config.yaml
arch: "unet"
attention: true
steps: 6500
Rows from block 5 of a small image flow-matching model, named by matrix and row number. Rows with one number belong to one channel. Each number is 500 + 25 x the weight over its row's rms, rounded and kept within 0 to 999. All counts start at 0. Numbers have three digits each.
After each channel's rows are labels from the 100 images, of 14848 (inputs lightly noised), where the channel reaches its highest value: "top examples" is what is common among them; "colour at peak" is the nearest of a few named colours to the mean colour under the peak. Only what is clearly more common there than usual is listed. The data: microscope photos of single blood and bone marrow cells. In brackets: how many of the 100.
# convs0: first 3x3 conv (model.enc.1.2.convs.0.weight, 96x96x3x3, each kernel summed), inputs 0-95
# convs1: second 3x3 conv (model.enc.1.2.convs.1.weight, 96x96x3x3, transposed, each kernel summed), outputs 0-95

convs0.3:493512481493505476497511496502481488535480476505494502501550521527470463512528476523500498505482476499479476486528491444524450494478517487506467462503507489471490459515523467479500479478519461458499529504538529529512486450513508503515536486462485474489461565456504534507480530514503521559
convs1.3:570489523510510495497467488451457522474478507500479507507502482502496500482511514507458455504460486472554502516488544502510547521528529480492520491494498531526487471475502460469483527538518520512522445530472499514476522505474525489493502454496497521499514462495505485501513479496484423509
top examples: cell type: artefact (41)
colour at peak: grey (74)

convs0.42:480489519539536504478502464513523503465517469510469485488525496548516506490516509476463462517472531482509497535499503508555476513440513500479489527497486508484492471506481514491533527486553522449518530496458497508515451486477483520482485549464499486501487482506510499454505536514505446463
convs1.42:505506504487481496514529508512508480521499504463505540515474535473457547516475487522520515475514514515504488501503460495485526463548501452506477466505506498533501554452521480544558491548455480517446488503490507515527523511509545469491484468536516502507480476508486503530487476490503534526
top examples: smear: peripheral blood (93); cell type: platelet (42)
colour at peak: white (84)

convs0.62:494485534502480505505478488501513491504470508491535508477486469502514504510465501504487533528502484501482478520480488534569531538518510498525479534479515500506513558472524524484533489540456499469488497506494498493478506534472510468503510503522556508481602491488561505518504513502499461503
convs1.62:502518484515472471486473504510498505462529520500502502500448475505493493499517494477517516502494490526504521511538442480513469510446507508459487471520513522506515454512490498510523503494517536547451472519519498511477464505498480501507441472490488485502563470492490504512510501457494518406
top examples: smear: peripheral blood (35)
colour at peak: purple (43); blue (27)

convs0.70:486473518461499493451472505488546502515529479468481500481498533471477492546472501512489548514495479479517509467488509564483504462542521482513532512500501506497509458508516520510497507487483516503506514467434479488510479475477483508517516514466505561501495490487541496463526494495503579511
convs1.70:539494504507488519509488456495545525520507510493497506514502504473517511486471532501467453467481529474507491539506515491509491492528515473493534501461454523507479545515452486526511493469524481544472485507508528509523492497517483479524470473497466499511442480475477478451536460488506465565
top examples: cell type: lymphocyte (35)
colour at peak: grey (52)

convs0.49:485465506524512492463507453526497430532485548511471504466500474458514459455480459469508471488481505495508517472521522497488517539504501501469522517510502499522514465473517479445490516475538496503492510534538494484520481516547463509494510493551514485508480493516470519484486560500510518498
convs1.49:519514481497528497527540501509537538483514476471488503455512540505460491514498499506470501537520473534487536506512488486510515489493500503516502496508495498525482511502504513519491510527485479519515495465495478526427531484464480556525488462475507502495549484542530488448471526583501520480
top examples: cell type: erythroblast (39)
colour at peak: black (90)

convs0.6:511499505501504482502536505520488491521500486500453491510524498483490486463494518479526437506524542477516485502497519501471465496511518510489543512487525486514467405462503502495555513503506449506508492481477482528521511525504506520481544485465516450507436481463481484472524515513492522525
convs1.6:474522486482495515506478494482499524515524538502538489515456496539539484519506477461460528535502510514505499467505494487475481500426515489502527476500466522468532535536458461520481477481532495565513505512512527505518471467465482514508471503491515490509482499508482528479505463460496500440
top examples: cell type: lymphocyte (37)
colour at peak: blue (67)

convs0.13:495519490492522495547529455515447488507488525526519495472500461505537542489497509502501465506486529523513502496488480509500527487498506512491518503474463557521471500492549505500519533488537515479514503483496483552497462497526508467498506588504487490511468525475496502544551471463479475502
convs1.13:541547505471494517452502481500541550538500492482513506526495461470489501511499471505502496490511562567485473526505526485493514531522543507521499512502497499485475517486498490532490487535489487493556499487533531457466468523545523517512511497469521483493499499523525449523461514521530502481
top examples: cell type: lymphocyte (65)
colour at peak: black (65); blue (26)

convs0.22:499545478428465482457521530497510512483500489510533510468473524552506469497502469454475493516499525488491464521494486488508497505484526476497495484540464510446478482483528503485550485514500478557473557470479492503510498513481525492497509530516486503489515486496468489489499562500522479536
convs1.22:468521475518554496522521483491481519475564513485492539504471452489559531511494480477538472483495505468523496481497497483490504490550513522488485507480522540540533551505547548491483485537491494472525550532467467499473527527499494515520485508495502518499501515525488528506485491528501525508
top examples: smear: peripheral blood (53); cell type: lymphocyte (47)
colour at peak: white (91)

convs0.75:507513488492486520512485486533503514491505461491441446484508521478473521493490510496492493497450496485477443540482538509513501484447514526540561479478513496429518516527516536490512477536507498466542518499517501485493488523497515531505508464460502498516508459505449489487472499523501474489
convs1.75:542464510475533491502532517510524517520507507447535449499527479526530468513460473499530516503483492507517523534502498512504488461490492478496456495560554485495481487506514510455495511474487506527491537501519473547530526495477490521494547453490492513470515524483504469518496460450514492502
top examples: cell type: artefact (37)
colour at peak: purple (68)

convs0.9:517484448501498539457484482533510463528524530496480510458469495529522468497511490473525545489510518501514502501527481567451501489525526496491546493517489462475492469455495501497525501471501477485513540492458466483509477530469489488478548506482527530524487468506493479486532516491484534527
convs1.9:504511494500508511506489504481499485498496512509517503530496487504517545528477467507484484485471492501499533513513528515524513517489516478506468548482499525521482508540457522524526511532481499464450467528560510505503494496546478494523452495540478528515468488477483483484548515497541472595
top examples: cell type: lymphocyte (43)
colour at peak: black (46); blue (36)

convs0.10:490486440551442496507475522539478493461500461533521515506537502493537515531486483515495513501506482510452577497475541504502500487505490494466497460533484542543466476494472501475529516463497513492515499492497473444489484498504480492568479519508501512501494512521490487499497485498486498508
convs1.10:481472487546498455531479505471514481522493560505513486479489512515486458525468544525530523491476472517473493457488483517495515486474535516498489492475457480454479539522533504521489511532508524528439487521524501556528501502510475539482519491490516489504501497514511521491494427515488519514
top examples: cell type: artefact (27)
colour at peak: pink (61)

convs0.8:506516516447492491487501533497482502531492496504549486528499531564489487522461484488520512468526535466500486484528493493500528504501504516450521491524502436491478479487526542487499513474439518496494500489481471547506506535463513503531503511484525502484509517501501553513467497435458485509
convs1.8:499497497527537491500466500516495519497489483517458540484509436490520530519510523477478494527460505536522520520486488492506536463513516420503501486478505453446505520530516517497491457462502479495506505519468480470476493464533527502498494517494471501520475523536526494514486430516481503481
top examples: cell type: artefact (26)
colour at peak: pink (57)

convs0.5:474506496556499476521514505514548515517503499552519500479509471506525504507529480569449529469507511453517520517501529485513506502470496486474525558504471490499471459540543518517485534473504463488497500498497506508493506486471492515497517513510538518474458467534445496516523487536526495500
convs1.5:509477476489472486488503494496487477488508521475489517489445527479517495491471542463500443503548471509518513535533442485494490458527509508505486509467526528534481544448516498508527494526542476507517540533538510491503472465530483469504516492507477517486539475502498489516485506485472545459
top examples: cell type: artefact (27)
colour at peak: purple (44)

convs0.14:493496523540515500507473518492543501493499498502452498467492528478527532503484498523509495496506479489509505494493480507512493497490493504502499494502494536462486534472485473501514480455513482491454481533477489548495496563504510531509445520463505505480507532539484502522511525594441463540
convs1.14:498542470493510533491501503495471482517521480469510541513537465465487487478510448447478475502529508498483525487556477493500495511507521480543482505496490475547525538489514503524505468557496485513501511454483501489502488464491508485470479483495502506534484482471491506500503508426538556477
top examples: cell type: erythroblast (75)
colour at peak: black (67)

convs0.27:512511515416524504480514484465550524488463491514506510495505535516506517481490521512535495477534568511507527506466455467478529497521532495527489472485504509514473493470508548518550478482521522501497532493497520489520504509485499494498448471523489510489478522491469558491488477491537480473
convs1.27:483498504548480493491499482520453493492504498517494465502495464506499489492544483516475510508509441520497467500522500536545528470435460518461467483482495474470484529523457448473492475484507463525497489537521452514503506456511529537495522499475552482503508473483514504502476519510483505525
top examples: cell type: segmented neutrophil (53); smear: peripheral blood (50)
colour at peak: purple (55)

convs0.94:502515507481501527493520493532506474485460497478491484522505483494494517493530480520487602495497497497501499477493531559500487505480505497510461515496479498508509563542510482481486500497467479474487474511524513537477508460490518492492513510484500586499502562462461517501490486483484463515
convs1.94:515494471502498511501474493485534511497536530492525490507500495529531503502463526499495531495483503486508515535543500457471489515491516465497520492485512520494470549511449526534530516506516484509473493522524484504527478492550476496530437494511480516518470428471510496482566497494515484567
top examples: cell type: lymphocyte (40)
colour at peak: blue (39); black (35)

convs0.92:483551489545489490511533502520498477500487496517555449505496510480491457478499493517497515471529497494496465464522521489522503456521496487546494456487453505464476536502493530502510492509473467510490498518527522481508485467472486491472509519526540520450557551526544487523497483467493496517
convs1.92:489443453465458479489482503473469486458509501488465525479494495477457488480518490466502478551478509497508499539485465504513480517495492502492496514504503522527515491527534544489473500472557550498528523492493491522476484518525500491495524506490492469524503471489523471480483585528507543500
top examples: smear: peripheral blood (46)
colour at peak: purple (43)

convs0.26:491504499508493473511477467521507507479469528464504490488482433484495504487527491513520483483482535500521520517479453477475507495509526497487490490501463489495515459511517506504523472505483503487521488521550482512516503452403562548493485494467505523511438500502503503541464477498522514512
convs1.26:518513498438525499503532438545500484491470467530487468460476516512471528496500538497477523529483467499468498472501506514530513515470461476502508521513501506533446507486479498463487548497509514509496487478470515470508523482490512510521551526466469503526550501499528497474524541540494504481
top examples: cell type: artefact (46)
colour at peak: white (79)