Weights of a small image flow-matching model.
Data: trained on microscope photos of single blood and bone marrow cells, 194171 training examples.
Rows from block 9, named by matrix and row number. Each number is 50 + 12 x the weight over the matrix's rms, rounded and kept within 0 to 99. All counts start at 0.
# emb: conditioning projection (model.mid.2.emb.weight, 288x192), inputs 96-191
emb.250:20 32 48 43 59 56 51 53 57 53 44 60 52 56 43 54 49 33 49 62 53 62 51 74 49 38 56 36 39 52 66 45 57 54 58 57 44 32 54 42 54 41 52 50 41 60 46 62 54 51 52 47 52 49 58 59 46 63 44 48 55 68 46 44 85 48 55 50 47 58 43 52 38 66 53 47 64 44 25 45 30 60 39 43 59 56 47 54 65 48 52 23 45 71 55 50
emb.251:58 43 42 29 53 56 53 53 45 52 39 52 40 64 74 40 37 63 61 61 46 32 43 40 58 30 37 42 51 52 25 20 23 55 66 53 46 35 34 53 38 44 58 49 44 61 56 48 64 39 59 37 59 47 42 54 37 45 43 42 57 24 33 55 64 50 57 45 39 42 57 53 70 46 52 58 41 54 44 68 57 58 61 52 49 67 54 42 64 39 54 31 48 52 56 44
emb.252:29 63 44 63 71 40 45 24 28 78 48 36 49 73 49 67 40 51 34 50 58 61 52 46 63 56 59 62 46 54 46 50 35 48 41 68 60 53 37 47 69 22 45 43 40 51 52 62 48 66 53 46 68 22 49 66 36 46 34 61 54 49 50 59 35 50 57 50 38 38 50 59 43 69 52 56 46 56 30 73 69 64 50 47 79 37 45 61 59 70 32 59 30 64 36 47
emb.253:48 53 42 54 49 52 54 66 53 66 46 66 47 26 38 46 52 57 45 58 58 43 40 48 48 62 53 51 42 47 26 33 56 39 63 61 36 43 50 60 46 45 51 48 53 43 37 44 41 46 70 40 53 56 51 56 57 46 35 53 54 53 54 45 42 41 41 47 55 49 49 45 50 45 49 36 57 56 51 37 69 45 44 38 51 49 52 53 49 34 33 63 50 50 50 61
emb.254:56 46 50 42 39 50 69 53 50 54 56 55 40 26 47 46 68 57 17 30 47 31 60 52 47 54 55 45 50 26 54 48 37 69 58 45 64 66 40 40 51 41 57 48 55 42 47 56 42 61 58 50 45 59 54 55 46 56 50 53 62 57 34 48 73 47 61 66 44 40 57 40 49 45 58 65 63 50 33 47 51 49 49 42 28 53 57 50 39 49 58 62 41 50 56 61
emb.255:29 52 55 44 39 45 49 40 53 48 52 57 58 53 58 51 49 67 57 54 29 47 54 45 48 51 44 36 44 43 27 68 44 50 51 50 60 25 30 20 42 47 50 58 64 49 51 48 47 40 39 45 59 37 45 32 40 45 46 45 51 46 51 39 64 53 48 53 46 55 55 41 34 34 44 47 57 52 44 48 31 58 34 32 40 49 58 50 39 43 57 52 49 54 46 55
emb.256:19 24 39 38 56 65 67 39 40 63 51 43 61 33 34 44 63 49 98 41 30 30 41 26 62 53 44 55 76 72 00 61 32 62 25 61 35 32 37 36 40 64 69 59 42 64 42 67 41 70 81 49 63 55 48 45 27 86 52 68 59 59 54 49 34 37 56 49 50 55 58 56 74 39 65 45 55 68 45 50 64 39 49 54 68 30 49 78 54 29 32 73 72 34 47 53
emb.257:70 36 61 30 64 55 53 41 59 43 52 43 40 50 57 46 50 51 45 41 58 54 48 41 56 49 30 24 52 49 57 74 50 60 68 52 49 41 36 64 53 64 48 33 58 67 47 65 50 50 47 35 44 45 51 60 49 40 57 60 35 33 56 55 35 57 55 37 47 60 54 35 57 43 46 34 44 55 44 49 59 55 79 59 53 31 62 39 46 39 47 51 39 58 36 63
emb.258:53 57 36 56 69 67 41 35 60 43 45 57 52 65 69 37 21 38 58 59 65 61 46 52 66 62 41 97 66 23 19 30 40 67 40 40 43 00 58 58 42 58 45 61 50 41 51 37 57 42 39 59 46 76 59 62 54 47 58 53 43 48 49 37 46 66 42 39 51 53 59 51 59 35 47 45 55 44 55 42 41 30 52 60 37 47 46 54 83 40 66 55 44 56 45 37
emb.259:44 43 62 45 66 58 57 46 51 52 65 54 49 61 34 61 30 56 53 76 51 53 45 70 48 46 50 41 52 53 52 59 65 56 38 42 63 52 58 40 39 66 52 40 46 46 62 48 51 47 40 64 36 39 43 43 56 50 51 46 34 41 48 49 50 63 56 44 69 53 43 84 61 46 53 56 57 61 31 56 37 53 53 46 62 46 52 41 42 65 58 54 50 44 50 60
emb.260:82 68 47 74 53 49 40 40 36 65 68 38 30 73 84 46 47 54 38 64 50 82 62 56 53 60 43 38 72 63 23 61 10 68 32 45 62 16 61 49 34 55 61 56 53 63 51 63 44 44 32 53 64 37 68 48 38 68 42 36 45 39 48 55 78 63 53 50 76 43 41 55 51 53 46 56 63 53 60 34 59 47 58 45 49 62 48 26 64 52 35 43 66 44 57 51
emb.261:67 56 47 48 42 50 43 24 45 49 61 53 50 30 41 52 20 58 41 52 51 37 37 74 72 25 55 52 74 60 69 69 29 56 49 60 64 60 65 47 51 54 58 59 69 63 43 54 38 54 42 41 40 47 39 39 66 45 46 32 68 54 41 67 28 59 58 58 32 55 48 66 41 60 40 72 37 55 50 66 25 52 62 64 39 26 54 33 24 55 42 40 40 58 68 63
emb.262:63 56 46 83 45 32 61 36 59 56 38 45 43 41 39 48 44 46 49 50 49 34 77 68 39 30 50 70 56 45 41 40 22 53 62 60 53 52 31 41 54 49 42 46 32 31 42 52 57 48 55 63 51 80 44 56 52 42 50 35 44 56 37 41 49 56 56 64 50 61 57 43 54 41 40 40 58 55 47 52 41 57 52 54 30 46 49 60 48 48 45 64 59 34 24 63
emb.263:27 61 55 42 44 47 44 45 53 47 46 35 54 49 31 58 58 53 55 43 43 49 45 61 48 60 55 74 33 35 32 29 59 50 38 37 62 38 60 68 53 46 51 57 34 30 58 48 43 53 43 50 66 47 48 53 47 35 45 40 48 60 58 49 29 43 52 59 37 53 56 67 50 55 47 52 45 45 58 40 43 47 58 53 52 46 53 46 60 46 44 58 40 52 44 59
emb.264:37 40 70 53 25 47 50 39 59 64 37 45 43 41 45 35 75 53 79 54 54 61 59 59 50 46 56 59 64 50 43 32 55 36 42 56 32 12 59 67 57 57 58 33 47 47 54 55 31 45 52 52 62 47 50 46 65 47 46 52 44 54 60 33 74 18 58 59 65 57 53 57 27 52 45 70 51 48 46 59 39 65 53 47 46 65 42 53 35 49 48 43 52 56 83 50