{
  "arch": "unet",
  "model": "image flow-matching model",
  "train_examples": 194171,
  "hidden_act": "leaky_relu",
  "scale_shift_norm": true,
  "upsampling": "pixel_shuffle",
  "init": "torch_default",
  "optimizer": "soap",
  "shampoo_beta": 0.99,
  "precondition_frequency": 32,
  "adamw_lr_other_params": 0.00084,
  "batch_size": 384,
  "weight_decay": 0.2
}
Rows from block 14 of a small image flow-matching model, named by matrix and row number. Rows with one number belong to one channel. Each number is 128 + 24 x the weight over its row's rms, rounded and kept within 0 to 255. All counts start at 0. Numbers have three digits each. After the name is the row's rms in percent of the matrix's.
Before each channel's rows are labels from the 100 images, of 14848 (inputs lightly noised), where the channel reaches its highest value: "responds to" is what is common among them. Only what is clearly more common there than usual is listed. The data: microscope photos of single blood and bone marrow cells. In brackets: how many of the 100.
# convs0: first 3x3 conv (model.decb.1.0.convs.0.weight, 48x96x3x3, each kernel summed), inputs 0-95
# convs1: second 3x3 conv (model.decb.1.0.convs.1.weight, 48x48x3x3, transposed, each kernel summed), outputs 0-47

responds to: smear: peripheral blood (40)
convs0.32 077:140109117137145153179110172131131114128109143171107166140113163107073150122137139137123126122094070127164137143130140137129117155138106093130160087104163129119121132111117125132107128134111142110163222096126103137146103134130163142147111121120129120152116133123118137105142141051142138131
convs1.32 071:175123145138106144118114143147130099100095094147115085166147126096103138095141120123103104120110140117100085089068112118100146130112122121154139

responds to: cell type: segmented neutrophil (53)
convs0.14 120:166127115150076127137113164120111102143127128103144140130148163113068161092078138143168153091103120158134145159063111110095161130118155120141127141141133116145141130108146111148126168159121116136130136117145127109138083151162172108151096114115169134120110123142120128133121136062130110128
convs1.14 060:103185148101112150147117152082109130138134107116132145119120141138146066131130117136088121142144142176139156131179129153118157159126097130150149

responds to: smear: peripheral blood (71)
convs0.17 099:149127116138142138167142141139138138129120113162150108137153138138084134156136136128120135130142167091148136070146109156117097142135123101133055116107130140116116117130139135111146136128140142117107143105124146133122091082146120132127115135116134107162114121123149126095111121255123118087
convs1.17 068:163122127165150128144136125087141129093126107061135104141140129115175129115087125127114131096110117142107118126137127125118158117154156110202119

responds to: cell type: lymphocyte (36)
convs0.45 097:122104144133142102101142126066115107119151108118154081130128092189095110137162114176125136137210113125103149153125132099101087189130127127124099121140135138158128135135117106121130126133119122118116111121119146093127125122112153124122133109147128120158163145124123140145128116217119129143
convs1.45 064:122089128144131096113102154206138143114124117176129164129122119133125123074158140129144120128132142146115090107124110111123184104121134162146119

responds to: smear: peripheral blood (91); cell type: segmented neutrophil (40); cell type: myeloblast (25)
convs0.20 079:137138141156115113112230099151155147143121131096111112116109098124153124118126127143110149130110121139097166139106151099132116147123160158109127105141119146121126110119118142105125079137124133146112172121118130100130136115145117117105146087176108149151125138132108155078128140048141092157
convs1.20 124:124110117056104110170177142128132120181114139153140131106136104120178148114126116126117137113122121157135098106111110139143103121100091133087137

responds to: smear: peripheral blood (88); cell type: segmented neutrophil (45)
convs0.3 098:130113137149153129169149137134160129135104148155095207121083150131092156136067137121118138128115096102134127132131129131111098147146149146104132105149151150118107102138150118130111178135122135125112099112111142131142085087169139135137105120139167113166115118129131121078102130067149108090
convs1.3 091:142123120170158134100129133092146114117112111106145117160186145095138105111091124118153140110124157109095124087132137129128156122181164130174125

responds to: smear: peripheral blood (35)
convs0.2 117:126127122154142119123135141143114108141113089119145098122104145148112128127093152112145143140165132156149147071129124127119133122104129143124085137179130121141142111119133107126131125126137134108127164122120113130138091098082146107152086125147155150104148139136142151134121100000087123137
convs1.2 098:095084102134126132105164136115121123164135117175123146106164124138153124149116134138146152141118102134102109140193142128120148137163107101192125

responds to: smear: peripheral blood (42)
convs0.0 104:057101142128150131113145129141149128127125114136128161139148141142134167134119127108148120139132148124126157064134103124133135044127148134130124147134124121129129112124166142105129083118150118110120240076141118140117120091114132137131129109106126150126110139128129153155117119098106146103
convs1.0 108:097085123154120138107127088144121132102134095142083129132085166130125144119093113142140131080117096106165124119092140140101151077145124139154136

responds to: smear: peripheral blood (39)
convs0.46 108:141119124134156156152136133140154133124116147149090178118103147142095141139102127118128134139141094095142148109134106140122109130143166133122124145117141145146118140118121136149130157133153132116098213161122106092134163067141130141138125088119126158099115128129112165103144137199142114056
convs1.46 120:071125142090123112151120121120102146161137140125099155067077126163129129146160129141135115119129113155163145176163125106133134119158106128113116

responds to: smear: peripheral blood (40)
convs0.13 145:139120160144140116166111154163141144141091135184166119140124145143100137149161142131096109121155119127152146109146123117103106140125090097132030136119141137122115119125155120140123123120122120129122116126126144119133077112141139141135129131148138123146104139126141132090100136237129098116
convs1.13 053:072135150038121136103101090082102143134130144119145151149164131115112130151127139116132119148150133118146143133087139157135143152123116131129151

responds to: smear: peripheral blood (50); cell type: segmented neutrophil (40)
convs0.10 110:132128143142131119110127077123116114143171135192145146127116066137119100194107092103077155169170130159126137125140171109138089129124114124088159129123152147132130119139134138103136106127144136125099106113113138098113131126141131102127120131157200100126164131134150122138138119094101131099
convs1.10 077:134131157171127115138155146186119119140123110131098136171117137138102163128146115088098092108144107132141132111090100101128073114111107138087126

responds to: cell type: segmented neutrophil (48)
convs0.24 124:149143130130120125122100080125109136128155129132122148130126095124111113165121108115121139120149126142122120131118141126141119111137165108132137133119122142142130139137100143153136166135124143125160175160145148113124105177074141119104099135116138097100133115092073168140139111002099115116
convs1.24 112:196133155134128152120184103110110114131150126140142164147129144122112148160121140143134120168131147082118111156132159148144156163146159101156139

responds to: smear: peripheral blood (50); cell type: segmented neutrophil (45)
convs0.38 080:106145133144111135134173100124098157127143136151109119127113099138141133149125115118124135115171147115092119099099125141134147118139184119142108166093119109129098136100113134129136147107108136132111196150138116176143172052197126127134142163091130126091109125125168125114132140094111132098
convs1.38 108:108115143098139135071057117067139100102105123113109123112085116116120147120100154127148100121106116117133105107098124106096119108119139127110139